From a checkpoint of a small model that answers yes/no questions on an image's attributes: fusion encoder width 384, 13300 steps.
Rows from block 12 of the image encoder of a small model that answers yes/no questions on an image's attributes, named by matrix and row number. Each number is 128 + 24 x the weight over its row's rms, rounded and kept within 0 to 255. All counts start at 0. Numbers have three digits each.
After each channel's rows are labels from the 100 images, of 14976, where the channel reaches its highest value: "responds to" is what is common among them. Only what is clearly more common there than usual is listed. The data: aerial photos of the United States (SatlasPretrain).
# conv: 3x3 conv (encoder.blocks.12.conv.weight, 256x256x3x3, each kernel summed), inputs 172-214

conv.255:152170100108110163114156124107131095103097097128148110178120091138113134097106166151145130112180112167160110093093118178093088099
responds to: building

conv.141:100109133160159109120110120114125158116155152119111165102119148115094118146158116110090093162107109105101165126148105105155146158
responds to: crop field

conv.110:156167099116110161091149142091147102102103105149138111177138095149091138104114158142143105117181092169148106088093101179098091105
responds to: building

conv.106:105116137161160120120119111112112155117156153105118162111107146116097110147158119116095087160114110112109165127146105114155141161
responds to: crop field

conv.150:107083116161143104136098149118144144111146140148099154093148137131102143160160085104086093149092116106093151108142110094144133148
responds to: building

conv.169:132154095094102146123156130121131096109090086132153096156130099136126128083088160153150137095155123139149100088100129154095097091
responds to: building

conv.99:131158100093099146126148126125129095109092092127145094156127097133128130087091159153147135094155126144153097095097130156094094092
responds to: building

conv.155:133159097094099148127150125124129096107094092126148095159127096131129129089093160155146135095157124144152099095096127157094094094
responds to: building

conv.254:113104131166152113125116124118134157113153148120114162110127144126104124158166102104097086160111109114099157121147104111155145156
responds to: crop field

conv.90:098103144151154105140113097129097153134152149086118159105088145096116097143151105104097108158106127105101157129145122104140142154
responds to: crop field

conv.152:118113129171153119121118137113144160113155150135119167121141146136095135163171110109106085164118105123107164121150101121161144158
responds to: crop field

conv.37:139159097099102150113151122107131095103093094126148104162124091134111123090097158145155131102165111151148102086090114163083087097
responds to: building

conv.157:148132128184153152143142141134140160116155147146143171145142150161131145188183126128135126169144124152130166122149129149170149161
responds to: building

conv.192:132142122086105151151173124143129098157108081113164093167119115127151138091081150133125165100161146159135102104113152164089114100
responds to: building

conv.17:104109141158161113125116106120109158122157154099117163105102146108106109146157111109095097161111117108104164125147112109152143159
responds to: crop field

conv.0:152174099110108160111154125102136100107098101129148112182127093141105139096109171144149120112187108165152111084093119180099089099
responds to: building

conv.26:113077090122114125185140133174108114142112116149147115093130123120150147132126102128127165113097163111121117101123162099120118115
responds to: building

conv.139:133159099093100144125150131124129095113090090131152094157130099140127133087088163154149138092156126144152098096099131157096099092
responds to: building

conv.85:100096161105120096163108075148081128175132129073115112100076142095160123114102106111097157116098156095103124158138156095114144126
responds to: building

conv.245:096106139150153105136108095126098150130150152086110153108095143090118099139149106107095100151110126104103154135142122108142141152
responds to: crop field

conv.14:108065118143118100172093151165139122152140126156105127069150125126150148159142072109101141126072151089095128116129138073131125131
responds to: building

conv.161:100075126095100108139114116146102101160115115115119092087111124089148113113100089104124135096088153091113092148126149088113131110
responds to: building

conv.191:142155078116109157092154113090123107101094093119146117175112100136090116104114152135145110116176098163140117072104112174108099097
responds to: building

conv.131:104077111140138102155108116147101132116126126119110139095106128101127107145138084091087105136092140106086141111129126095132128129
responds to: building

conv.242:137127117158148140086144155087165159088146147161141165121149136159072150158159134133112091156129078136135161114137086128153131154
responds to: building

conv.207:095104141158160107135115108128110156133158149098113163107105149106112105146155110108103105162107122103102163129149120106149146159
responds to: crop field

conv.46:098080123096097092151105124154116112154109118129111092078119128101161115120102090108104147091079154084111102149132149079118135109
responds to: building

conv.19:133162099096102148126153131124131096107092089133151096159131097138129130090092165157150137097155127144157100091099131158095096093
responds to: building

conv.11:150169100107112162109158118101127105106100099122153113180118094141105143093104166141152120115185104166152114090094113177094091099
responds to: building

conv.154:119123144168168126126121116118116163129163157112120172125116156122107114156167122117106099171126116128113170133157115126158153166
responds to: crop field

conv.216:118123141169169126126121116116123161134164153115121178121122155124104118155167120118107099175123115128113173126157114123155154167
responds to: crop field

conv.39:104075130100110087130103119125089110169118121111102099093122122091124117105101081099101121103086143095099102151118147093113125113
responds to: building

conv.52:133151091093099141123152124120126100111086087126149097153124103130125125084088153144152137092152123139145100085102129151098101089
responds to: building

conv.108:112117144168161121124116119116124162126165159117114171116122153115105115157168113114110098170117111119111168133157109117159150166
responds to: crop field

conv.226:147167089111106160102154129095135100103096099131147113174128096144096132098106160141150117113177099164150110080097111173097091099
responds to: building

conv.103:112157140094108130097142095101095111138120116097135092156098128122110116089088169149136106093151102126140101126126097150110132119
responds to: building

conv.248:118108132172155120128116133123140162116157149130115167112137147132106128166172106108102090165112111118103161123149107116162146158
responds to: crop field

conv.88:103109137171156114127110124121129155121161156121111169106128146122106121163170106105098098168108116108104163130147112109157142163
responds to: crop field

conv.41:144136121171165146124146147121149164116148147154145174140150157171111154158169145141128114170141112150134175108157116140162151154
responds to: building

conv.80:106113138162166121119123114112118163124157149111120172114110151120095111146160116113103096168114111113108172124150108116152147160
responds to: crop field

conv.151:144163082112104160105152123102129112097091092126143111174119100138096125096106165144148115110178108162147110076101119175104097097
responds to: building

conv.84:119125144170168128123122114111118161134164151110121175124121152126100122155167121119106096175127112128114169128152109125156148165
responds to: crop field

conv.109:148148086107098153101151136103137103099088095140142099168134092142108135098104151142140111100165100157143098095094106166102092090
responds to: building

conv.65:113118134176161131127126126121133165124161153125129177124132153122111120165176116116111097175122114123113170124155116127166150164
responds to: crop field

conv.225:152164087115103159104151139105139104096094099144144107173137092149102139106111157143148118111172103165150103084094112173102089098
responds to: building

conv.13:117105122171156126127120146116153156106154151146121166111146144150100140165171102115106096163111109120108163115149104113160142156
responds to: crop field

conv.164:099105142154159103138113098130106156128155148095117161102097147092114099143152107106097108160105126103101161129148122103149146155
responds to: crop field

conv.126:142170099108111164107160119097135102102099094124151117177124093135104125092105171149154122115179104159155113087093111176088091098
responds to: building

conv.244:137164088100106151099143109096117110106091091118136109175111112123093108081096166145147105107177105155145108085106114169101107093
responds to: building

conv.114:104115137162166117128121108120113162123159150104120170112106149111103107149160118113100100166114115110107170120148109114153146162
responds to: crop field

conv.50:114120141171166127127121120118125163128163154117121175124124154120105118158168120121110096174125116126114172128156113126160150166
responds to: crop field