python train.py --train_examples=203450 --encoder_activation="relu" --encoder_kernel_size=3 --fusion="prefix" --fusion_encoder_fused_qkv=true --fusion_encoder_parallel_block=false --fusion_encoder_positions="rope" --eps=1e-10 --batch_size=64 --warmup_steps=260 --weight_decay=0.2
Rows from block 5 of the image encoder, named by matrix and row number. Each number is 128 + 24 x the weight over its row's rms, rounded and kept within 0 to 255. All counts start at 0. Numbers have three digits each. After the name is the row's rms in percent of the matrix's.
# conv: 3x3 conv (encoder.blocks.5.conv.weight, 128x128x3x3), inputs 54-62, a 3x3 kernel for each
conv.0 109:116114133132123139119141143076106124107109116108096102127079140128120112122115087138087095122114083117111069117124148119114126133134130109073106132098067122093050148154089142116099111100096144117123146129113120099105086119110126117098100122098
conv.1 100:102119117116128142119149140093099111098109107087104093101090129143120129111125090129095106156101117117111079117132140105121120126131128103101111132099080118094037120116091115127116131143119105132121127144124106132110101110125105104121111132100
conv.2 093:128140113125137105132127097145121127150185145124136127118102128121159188100124136133111132151167200126142172105112115120118129121104116132130148149175169096131144110144124122122122112137162109106098123158163084162144146136152149152175068094145
conv.3 105:145111126142116161148127159114102091148067103154106169128161104136139080099138144127183127132161097119127134131098118132105136155146145141150114135120089093154153105095114105138111110111059123135129133123116136084132105132111090109087096140141
conv.4 093:137121135135131140160151138111107108161155133153148139089091066132169113123135129093098076125163130123158131107131131122138154123137155112102067138168119119127120131125124114093086129141118097079068144154111151162137131142112145158142120142141
conv.5 097:111115147137121146133133158086074086138130113140121146113103079148181112139124129109103060131189120158135112124122115137116138148142150108093077154144103106100128165134102134116110150165137118077072137147114143158144137137115160160126104119138
conv.6 092:146133157135135151143110118125094097139149117159136101085102116102161152149183156107090112113148168151167171115131129132138141122107118090111110118181150149147150146144132108120105085113123126122117119135115133195166099133122147195181137163150
conv.7 097:174175153161172131156140105163120093166162114169117106100116119138167158136145138104099135124147170117135139146139133149132101118100099107149108149192136134147136133153086119110079105134140136125070136172123148186127123123110133170138104139114
conv.8 100:124119140126131143144123169128116104115078123127131169138158109127107114085131146140168124136138086102120136116088124116099127141153155156150125142089122102159177131143145113148105120105087127162115132106116098082134115121104057068107096126155
conv.9 100:117113126127122141136139121096097120084080100100101112132099149091132112136126115150106120114108094136132110108125139105106114130131127110068106094104053133100073161144077156121114110117117156106105111109099111102102100116117092118100109126106
conv.10 098:116104122112126134112139155118121137115127137126136130140105116146076114111116125147134111185114132147129122113117151120136136142153155154097122151092101134137107120103103147141136158125121116122156151129145121124144170147140142092118115104125
conv.11 096:108118163115122156087112148122129101143105127135135158145169115146145104133131182131172105161170089187132147115111145121128163131143137151160123141134116111150176111106097152162148141137093145132086147142100165118155135145096105128098135146158
conv.12 090:134124153110120137143127125124106103156174138149129117133090080139171168147117126162110075131167174145144134108105115113107118105087102143113086138188165143109123124122119123100079126128106110080075121147132133170156104101100142160164109088107
conv.13 096:120127110099127108101123096119157146106135143110113116132103137140095139143133117145114111140113123147156140100120121103123126099122122125111152140116125148149120151132133153119161137141181124142158156150192130090144140130165119101124130119105
conv.14 092:128128130129156141127142116123131132140182152094135139118090126117131162099084110134099106122137171115097134118116123131120130122122126131108143118150157114101116097145116103124121103142154117122122111149171075147141112126139103121151061059115
conv.15 095:130135113105124101100122096129147122109149118132139142092130142113119121127108088094113156114137159136139110117111105131110128148134145091132123113119104145121111121141146110162155102134119118153156078136121072124082094119136105098129125117123
conv.16 115:129105141118099130130131133124081109107091115119142136145130096135110130099123159143158101149115134112115146098077118088101105120119104145119099113110148104157160116149116128126075105081090133130099134101116108101141109113099095115126093104137
conv.17 107:137101125153105159120105157117113088141067088137097157116157114142153084130120129101163120151164081156113111123105099120101119139133139129157111139121084107128142113088107123144126119121077117138124120141109123084120118128118097103099095126135
conv.18 096:122127163126127141117131158127095111144141131134134155143113072163203136144135133127116071135180127140144120118123124109105121123125149146094058161170114115120120152126114130093082154159122118078073149159115145167148147131108165160128119114110
conv.19 096:114136127143159133132123100128123141142171140120134129122096137081119165087090101142114129104130185116106138107109136124128155144127155129117150105159163107099109113133106113106124105114154117106146101138163070145133127114151095109147071068113
conv.20 103:112125132124140140120145134114111111102109100111122109125107113150106135129133087140107102145108101113121071129142148131125130138140130126111078149107079126116058121100082124102100127116108109125093114127095109123113113115115102096102125139100
conv.21 096:087118160111137151090119128100110108138139129114118156124122079158176106135112133122125079132197113146135114127122136123123155129133149122123097148143110097112147159110094141119108148149123106077074161161132164149160153149131165154125112119140
conv.22 096:106101142131116143133137167088086102136132109132100145113116076151184106146124142113109056139188117163135128123134129127118142134138170116092067157144093099096129167141104145114110170172133112078079148139111145148129146135109166160127119123133
conv.23 102:136119165110088142133111158148118132102108144108153157180143092146121152134131150171179120162136160139135154108110156101117132117107110164140118135149164155182172111130132134124066102083089138139091140100099115107136130126106112118123145140155
conv.24 097:106104132130116134113116130107103115156127127127104121126102086159160113133118132119092059143159092149139107120129107087082120074086125129099084159131097126094120144120110118086108147144150091092086140148137143149139126123115158165126129120122
conv.25 103:078119114107152117128139132084102089091125104121129119143135134124090116106092070134115109117099105132098099103130140121134125134149149140121121132106102109074071142104078120119107112110104120126125109130129097117091094103122108104113105089091
conv.26 107:131139151146135135145140131122102099117108095130115111112109133121118124100118115108098102115103109105096111134133138139114112140123130105108103121104081088087085082070050084073060069077074119125122117122108103121115094105109094104099114106110
conv.27 110:124130127141129131133134137112121097132133116135136125112089110129120127132125110129096090131101096121098095131138150142131134151140143118104104125115102111101076075073068079077088090085087104139123119137126128128128111116124127131137134123103
conv.28 095:140120169097099150126123135159115123114100160123148168154141104121090132122143154159151094161123110151134146124118164115127145131127116152111092109113155145171169126162134170161113144094114149158127138087098098104168126099069080084123127128162
conv.29 094:132142122145144123126131101145157151117162115109127139125129161087133149110112119123116158091134177129119142113127133124118116149129136124143155089156146137112132109133131136149168106146154120145156088143152053148113146140155073100144080090135
conv.30 095:110113152126103148119128145119111130148120122123086121109074082142149102140098103118080041126147087152136074138147139115104143098118145104067074146116083121088110127102110120085100140127109092090111133137129134119143107109105139153108134119118
conv.31 101:109095154109124167097123149143124107133084146106123148132164084147127106128131177101170082165143079174132147135129155112117152123127132140140088127103129132147178107107108139139118143111078141112093149110110133107164142138095106109105127126148
conv.32 095:136112132126113110134119121087073081109139122117112095123127105144167132165167149123110124124153139141166167100120120113122110115111106130123084158180115163147145143148079098100068115126102113095070125147096131180134114128113168188153139142133
conv.33 097:124138109146150126141134109130125126131170126110134128127114142103156169085095112150124146109157189115097130122118113131122132145131139130125144105165170103103113105118119110120138092125151116117139110146169066157146122126151085101141058083122
conv.34 108:143117122155112144151121151098100088134075109128102141138192127129146106113120157136178129123153099124114148110085106109084116134133131147175120124109102096143155113089109113146110113114069100135107137130117127096123114146113076101086076127140
conv.35 100:145109154152133170140123161113100115113070131130125164143192102124115096094138149130194111131130088108123135125103136121113133158140134150172116103098112103154172099092114105129092087083058116142134129100118128092132116146111062090087112122133
conv.36 099:102123103121127108124131103123128141106157115096113125128146153080146162091103113135146155092150190119108145107134148116123137117112136136155156091151162119127123106124114133141152104136150125132143104159156059160122140153154079118147075080117
conv.37 093:121116144113122139129109116115107102153148112150127115073101122107155146160165145109089105131148159143166154115140133120140144133122128090105103138192139159146121143164120110125106119135128127120107112138111132189145100120115159206177138157142
conv.38 099:106104173100099141125118143091079112125133145108117124146114087147177141164125137153117096117168145149157146102115137107115144115100121135117075165170132144130133157143084119104073141130111129076061146144132128157137145133109189182133147128133
conv.39 095:136120156128130166107099132120121109128109137116129146144164072124146110100127151133161075137139090128105145126130151127125160146142140146147087119122134105149166115099113122143117111117092123127111125134104114116160124139099094105096114130162
conv.40 094:102107125104112132134118096117111111105121098161135123128080177088110149127158136150103131104095082113145107108139124133114112164139134126098151114098102147154108154153125172134156111105179158115156116107143129147146111132143115126131128158122
conv.41 096:115130109121134109111136108124146136116164120115130143101123150080130150128123125097101142101131164141127141121125120130115125145132145096119130091145139140118124099123134109132153081134156119141153081143148055146116125124135090112155097092141
conv.42 105:130111152126115158106093160112101121129085126109092145156184118147132119126131160140195112149149102142138151113100139107101133126125115166157113124112126139151174114082072130142102123103085136138113156122134128093130134150097089103090118131154
conv.43 101:124124111126140104131118108128101117134158119136126094094096141114164167146148125118102130117168199151168140104113121110106108121094114116117147134189162158149130125149128124112110120131162114105114103158151118171151135115151130151153122122133
conv.44 105:147117145153127160143132157106102079132056088131085157134177113131131100124141139126174127123146103128126134106084106104087121143143151138166120123109096100137152108094106110133115118118073115143124131132101135092124108143119090105100089133144
conv.45 110:138115124159132130174146143113114113144135132139126122115096116135133124132132104117098099121112109100115096125126144146137146154147152101109106121117096110102056059067081068088086086080071117134103136138132125122117091111104117110111107101081
conv.46 105:119123157141127169142118166124150114142136110124108125116132138165145074136115097125156161154174107138155085124108122122114157121129157138150139164135072129109099135125115132140151149153121132130134131167111131100092149140130146130071130143120
conv.47 105:138104136157101151134107166102121090143101109133126168113155140144131081139099137118156152150158093159130108133098126124101139150140163129155139145106075120101151122100116117145129136133092094138129132133095134066104109138131126097074104107134
conv.48 107:124094125141113152112124149115118086135078096130105154125163122134139084120125132129150128129146094129123132109094104123109118147147147142160127131129085099140153101099107113143116124124073124141123118143109120100119109131118097102091073125129
conv.49 106:140119164113105145122120160141105134105098148093140151157151092149105146132133158150185097167125130143131147115115166092116137115112109157134098125104150139164160117125126129127085099076087142143117138096106108111145131130092094115131137138160
conv.50 090:128114125113115144148137124109111118115112107157141109119114135107095095141152132136131116134094090140155138100111108118128111119126097109090104117107108143158126172178138136147138106107107134142131098109079152142107069081085136150122152177139
conv.51 107:168159162166138143160146150148132108145131112135128131117107120119121129118109102103094104105094100099086087155146153160134138158142152109116110108107096091082065063072073086092086103103095128119120135123122119129123106122107106119116119104101
conv.52 096:119136114134160141126141120140151148144188145108142141122094140089137168097089119128100123109130184145116152110124133132138146136127140136124151108154165121104129098133131104110126100119157110117132129160181082147140134128149088113152077080126
conv.53 102:113116149078088130077105131100091107137121116098072134109115079156168106146133136115117067125194096138135104152137110112101116100107134118108083150134101106104117151126094125105106147150120104076072128130127142133148142136112157148115101122129
conv.54 105:115097112128106150117103149113122081133084085127107154107162121131136085124111129113149140132151108142133125114103108121098129147135144115160130128126091100125163105098119122152121132134087113143116117142107123080109108131116099096090079105135
conv.55 098:135117133146126153126120153122141089132106106125116155104159137111126080100068139115148163126149097124116101131108118130106137141131148125172145123114073086085153112104112128145125114130088115143143120141105111073112104129129084072063078095137
conv.56 098:130136156120126144111141159112116108148107108124106140104084088147129101122084127080079049132134085145102092142132102102093118102132145107075079147104094085064139166138119126094106147132121136095109154126123132111130122117102135124108097086134
conv.57 105:131114128143115158123115165117134099146103103142124162111147132143134080141087127097137141150158102168120101137113126132111140164151162117147132143116082106089140136117129120143137143150107104135140121131093134078118105140122120092077094098131
conv.58 096:119128158100130160126121145100088098124145131135125105119107091145179139160150145120115099143184150144169169106127124103115120109118113122119087159178119148129139147158109123113081132136103119090073141153108149181126142134113181190140130133142
conv.59 096:108120139124146157114117151131128107135095131125132155144135078144127109129132178127159082163142079162137169115120141128134159129129143155142089130111114129145189106091086151137111152121087127122092141128107139112169140140101117130104144137163
conv.60 089:121123145105119133132113113146125102175176136146137145102070079143167148122110139126088073131170163132141149112129132108115134094095108127090091143185165116112156143136135111102090141131102096082088151155136136161153133118115159174168103107151
conv.61 111:114111127132128141129136149095088104110110106096091089152077099153111113130124096154111084146109099120113100127129160136126141143141145127071067143090077133116064136150112143120111144102101147126122151119108127108102121105102133116100119125110
conv.62 110:169149157164137148166153149137131119144138130138134133117118116123123135112101094106107091105094099091082087144135149161135134152132143114120104112114109088080070062066058075072083095095102130124132131117131115130125108118108115123118119111107
conv.63 112:120095140107102137110113157141110122122099127109143156160182118147115139104125157143203121150123116120130154121087125099099112131115117169160128120100153121162170132120132153152115124120110145160122144119137120115138147148117088087108125127153
conv.64 101:118118164105099147122112120120099129094136166121148163162112098125118149151144151175143099145124145146144148107122153107112135110113116145101118126128172152167157149148110154139095114108115137122101112076118110124167122095097113115150132133132
conv.65 118:133111154111096141120117141140100125100085122104146144164146111136119154130146161153169113154121148135134157101090139082092109113107109167142116130137157139174158117135134129140094105101093140145111135105102104115139124120109094118133132139156
conv.66 107:156139137154129127153134138133125102148127108140125120110106128112131125103120109101092101088112098083089090130137143148132136151142147113105105098111093085074060054055048077076069083080072131141134131149136136140125113127114112132118117109096
conv.67 091:120138159119146169104126162133095130122098140117144155159164100137121132112136163142179079166136114147141154111113150131140131143141121163146110118119135140159171120090079160135102136110092167138120177119140124108150143144100094111108133143171
conv.68 092:134126102146131110140108091116120129140177132100125110121090134099140165091116120138106125106146191095121145118123122130128145132116145131124165125161167097119119103131104096104126105122150103103113118157159096162132127125143108136156049078128
conv.69 092:125130107148143134155162137106117108116117116114124109100098105094106098124124104088095094075089099113102087119120120130127116134123112106109109084098090119120099122112106104090076095078084119115120131131121126127110089109110096109107120113100
conv.70 101:117125135117131132116133128099101120154140133144112125101081084139157113137141137122077065134163119150158134105132120104112134097102109100083086147146104139140137139150124097097086125126111074090095131156117138140130112109103159159133127128126
conv.71 096:103106147112110141139127113134105122110125107143124119138103147088099124114127087142126117124096075099130091112126126139128112178153128113092134102089077145126077154153112164131122115102143173132143116110141104111119093121121090105095111145108
conv.72 109:116115161095092147109122150147105127100089141108152160173140102144116155136150155164165112165127158144135159098104147079106115115115113163135117131143160152183164124145131129124081104098085145141096132107100108125151134123111103120136143152173
conv.73 098:106109156091103150129124125131097128117137166135153158149098116118102153146144158182129109147115141155144149119130148114125142115110117143099131127137173151171171150156117157141108118099121137129100102089119099117165119089097111104129126130141
conv.74 103:126111159138116175120126151124120109141070114131106168131167112121124096094131157122174135125143101125111139123098119129099136145138151148165114112113102080144167105098109122142120118098058122144134129130106104086131122151121072095109083137153
conv.75 090:134122138137115129151135138122105111154160113162142118082069070123174129117140140102085070123163140128155154114132132133126142125117133110080075133166117124126130138141137119096074130128100094099105133152111146175112116111102149174155116129126
conv.76 095:099132099129143113121119098152137137143175141101144128146108148106146191079101129157121142138143208125120171099118118132138145141124139161139162115157166089107127102135118115118119106124151130122125129171159078154133163151166110131164060083136
conv.77 104:149121150125114150123102159132137131129094143092125167175160090151131122122136164152183090168165093147135151138121165124122143134136132174134084133112146128158188132117109133147110125115084152143115139112107125092148136119064098103096120127148
conv.78 090:133123138126113141141108145153112096156151110150134113095086109137168159143131143096072100119159161141146136110117129109094122113096124122102115151176144133119123127128109115074076127120117094094067127151123145168136133127137160178163123124137
conv.79 107:153169191145160182157155164139142139123120140115108130154126143153124127166135120132123136138129124154135113163165161151131147134117137151140148153124123174122113130103097122110109132112120163148121158136129153128134163147141138129122171132121
conv.80 094:119113158088115154093098145132111108107104148119143142138154070128105142080117156142162079169127105128122145100087115100119121121133119144127085120105155110143173110121112146158111125106100138139103130109121122109155122135097096112126130133158
conv.81 103:095110117120120120114127127091098107117112100122124103097088145125126140108132092099060104125086087101093082120127152114123128134136137091087135122105096098099037087092058084095100113106103120128111140157126137150116097125128104124128118119087
conv.82 096:104118156101118159119119141096126109158121122119124138092077075142126089114072122107091048143147087135122092123123106112116147114143155100076066148109087094062133167134135135097135147141135121103103144140131142123151107116104136124105100106137
conv.83 102:145104137159125159159137147134113105150074107144106171127169108119130091086130157126179130115144100109113141131100124129104131159149154152166126123118106086145172106098117106130112104104077122144124128131107111085127106143127066096101089145156
conv.84 094:135137129132126117125132119130139121122138109128125147110141145109129116105110101109129160111136140123135117115110109120099114156134147116145125118131111139120130132140149128150154088130114118143154091142106085114096110125125085097132100106147
conv.85 098:132145131162166133174170138129117094143139118148135113115120115120122125117117117104109088096112117103109110122131100148136120152145134088114094087111097097082088073077067087089078073087081123118094127133124126136106103113091103119089121094061
conv.86 102:129115161134133158125106153140148125132111133124120154155210109119122130110138155145211126133132112136134157138117149109108122110099095168203134122121140126177186124118134132163109104115090138161115147128126118105134134160123073099095127143158
conv.87 090:108097122104096119137127110111132127137153146154156134122084108118121155146141145151107101134124144151149140133131141127142146115131116112090108124153184147158155153165149119144130103117146098122102100106110132142168076092116131150173132146144
conv.88 109:119116111142115123157109129112110103145117102148091143113138174127196119123120130138140166128191136101131133110104114127092126129118158126157172155178111116091121133109082116117125110139115111109128111164122153153133115129147107134107065093127
conv.89 110:143101134140100142133115134109103078140078094128112126128175126132151117118137165123167124119159107116116131105082098110101113150148139142165121135124104114154157115108104115144113123128085120147109143132118115090123090131114076091093084126137
conv.90 097:101096152106106151120129141097102105142137140129120136130122101157189119141145146112123101132188125139171140111122116117114122115113120135122105160173119134139129151133081119104081167154108128088081139136118148169137147139125174169124135128123
conv.91 094:100101143115107151132128135124121153127141126141129107141106133099110124132119076150134093128126113131114100106134150120132125135136143135093131104100096153116079149143095176135160138129169171156179139134159111107109122127148076125115123153107
conv.92 095:159139160121126134137122106137121104147148123162157119110097097135159154152145149128104086116152155128135136118124118110112097115101081096109103149176179149143150149143120127112090121119106106097104101098111136154149098101112131151157126122123
conv.93 110:118103160100110154113121171151125142142108139113139169163174102148120127111132156136198100154127105119134155123091139099101121129118124162158107134115139126162167118103087151153102125103077147155121151109125127108132147150091091092094135129133
conv.94 093:129117130106101126121123117110123109133131148165169157119098073127112126129144155132135099156124117130144151134120143126133153124132143121088093146134162137171167137169159122133117113108098105136110089101088152139141068064080129138138130149162
conv.95 099:136125136124131136147150145118116117149148118143130120075081056127172127114112114097088071120167136132133130122139126110118133103107123087094065134163128103103116131136123094091071129125102074093095123143117132153122104118104143169150109113115
conv.96 105:119092134126117144125104152111098105109059113094113142157183127139124127101109151135193113131143104117115146099086128105098115145128125157157115129105132120155171114107113126147110118098079133150109136100114122079128118122099071080068101117138
conv.97 090:150149159131134138131115119086080108122136093157134094079093108121147132174175151100079090128154134151161146115132141131143119124121091069096097147186146173153139142149119100106091114124116099126104096106083126160111090092085157173145150142128
conv.98 097:137122145133144165128132153130121107148096147100125151162147075164154112149139150132165078159172098172138153113114125116115154118139142168145093157135144136145168102076077138124098148123092145119102153125113151110156146135101115123122119114118
conv.99 104:110107135131117146126134146097113142099110111116118105141103150092108103144170146152117098130099081146147137115125150111106125132130127122086125098098046163157107138142071156119094099102093149131134113140112109115096105120139110136125130157146
conv.100 093:100110095092071085100082084144143123150162131130148128134111096119120152105149153124107095110103138118144167126120123134123107119109107127132111135148163127167167117117124130127103109123132107122107130140148101134149120125123114138149075119145
conv.101 107:113084134112109125105105156133108126112081107113132149157173121131119130116128148139185111148140111132133153102078130098100116131138136171159117124120138143165166122117119143159109129110083143159126143108105122089135126157096091111099139140151
conv.102 091:109116141093119134141122116103119138136143142151151115115081086115145150144138138140112078125151145154150143126137144133140137120126105108082091131164176148146137166172138129135115116125137105118096105093133138141170083091118150160165143141142
conv.103 108:125100137122127153106103145128124116143077122121106162155173119143147108108114175140183119142158098133116152121109145112102132132128126164151107134135117106146179113106092145147105139119072139137114143130118130104145132143102088108093102128154
conv.104 098:146129136148148167145127153120128139128077122116082108139162129141155101113106109128166114151166072155115096136127151133132161138140129145156125136125082105113098113088085135152145148143111116130119134153142117080077123148127101098056099107098
conv.105 095:151166130137149135135134135173128116144141113127117087117133136130177188156174137115111139126157202136158161138147134131125122115103112110132138141182149152167123120154124111109094108130148119141111122140136125182132128138135118164147111133127
conv.106 105:124110152118113146100103154141141144135101123121119156172174123150131127133128152157197109155150104148139153123110149099097137126122124168154110140121130129152161103077053125121109139123092137130117133136127134104142151148094090101093128136153
conv.107 092:139126129121136141131126141116103095131134106141123096078094130119164157154164151099068116131152179153168177104140127113121134112117132094103115136175124138131137146150118119098114118134125115108116111152136145197146127130129169202154138147155
conv.108 098:111093160117096156138106154087098105130138142120122132128101096145159116162131146119114109124179145151160155105134146122131148127115144119099097161162115156131137140125085122082079155126092117081078143144124141162147150123114179167126139133142
conv.109 104:140099145138099146107089131115113109136084109110107143128169103147149082136135146104148093143146066162118123119114138117110138127132123132158105146128085119149139097086068130147119126144101130132108149143125143112135106143122103131105121135144
conv.110 099:100117154091106149131110124127095122104133166123150161163120102124112147141144153165150087147125143139141143108120146103118142103108113158106114121141169151163171140145117154140098128109114140125095122082123102117162121089082106108141127120142
conv.111 100:094104121119140107139137102094102099090100101100106101150146152117103131096096106159131123119093089119092099110120128098115105123128123147142136132102103103084082147125110122128124115116123118129101108109120078100106112128131092098104098087108
conv.112 100:127109129134131160116120159118133102136097113147126168111157116127122072128107122120152130139158094173126124139121120128117149153150171121165120129108077097106144119120129131148127140129074116144128117133084119075093107131102113094062091117117
conv.113 105:096103108111121122112128115095104119080095097086106109115114148138106111129118106119097108137097093115103096111123132089096106119115133098102119123093075109086066143137097131124137129132127111131117122115095098142100080115123099099105113114101
conv.114 110:123091143119117150119115165132105113127085129125132154161175130149131143117128156136184116139133111122129138101070123108110123144136134169155122125108147136164159128118122146160111112097075152159124155117117123100144136142104081085090117123147
conv.115 099:101114125107121132116133122092104119101105098085106089106107136146130123119120104118090097143106086110103089123132148112116120129127126099098122138102071104087050105101066105096115136112095115142127144142114118128100102136135123114101119137096
conv.116 092:128109143120109149132099122110090098131134124143129095099090117112170158147160158114079121127152170132150160116134147116127133124117111109107117131195164144151140155172120108107100111137139114113086104122110121175147107127135140184165116155140
conv.117 101:097087131092084103113108121103079103133123129118099131121120081145176119126122125128139092131185127127156121099124131101108128108104122136126081154158117126124120140134084121094078141135106120078072154150110126148138163169123168176140127151128
conv.118 097:110138108134164129129152144112117123121133134115111127131098124167150152159131093119086081175152149163151136122126126126136128130146150117091126154161144145117077121114122112107128158149142113097147155125159133112114149129136158128129133109087
conv.119 099:146144161140153153155144133106095123139138116150136112099084074124151126154148145132088064115147130155140138108127134107122120111092091085104085124162134144142141141157126119097076111108095114097094101122102135158125075100102135169147118123120
conv.120 095:116100133134121150138128144107099115140134161151138137100133128147193111153159159079107133130176117140175145127135117128133146128134138093131142154157110143133139147141109106104101134146117114108109157166142170178158141157145156185124144158149
conv.121 106:132117135149121153138136178110133090145128124145124157120146143143138082142101116118139154144174106151131094143117129151127154173159178122150144149128084110081127142115134137147149150150111103138141122140097137081098115133125127105072108089113
conv.122 106:151158171169156153156163143125111110141125109152124110111104113121132131118114110112095080106116094111093077132141133139134131141134139104095089117112090096082069079062045078071081073087091133126113126129132124113116109109106095109109134114103
conv.123 102:119111149135133169103107159117110100131099115118100120133153081146143088144124112131172085156157094166136123121120151136132160136129143147147099146139098139127115106099084141148112147138094141135099127136100131098096120132082124122075132129105
conv.124 099:132118129132120143136106147129121094115079113131136176130158116099096111088123153123166119116135098103120141122089120131099142155158159143152119105088138113168192125135150116148112109110107122168135117113136105081141095111086060071094098123155
conv.125 092:130132120106125107074112106134130112119140099127153115113120119121132115111155164136139124141160129113161172096104113093112116097121123123131124155157116131169170138122157154129125155143130117114139135142114141161130179176162161155141145191190
conv.126 110:100104148095088140112103117123090119083098144105139147160132097140115137136141152166136098162124129136143146096109134092107115099096111147119108138130148152160162123138116149137102127101096133140091128090096102112150118107082108107123127121146
conv.127 098:124132156126141161138157176090102108138105129117127139102097094152134099114086127084086053141141079147101084134119098104097137110127147110072068149111094089061139165144138118094113148136128112098112151123129143122151123118101146134118103111152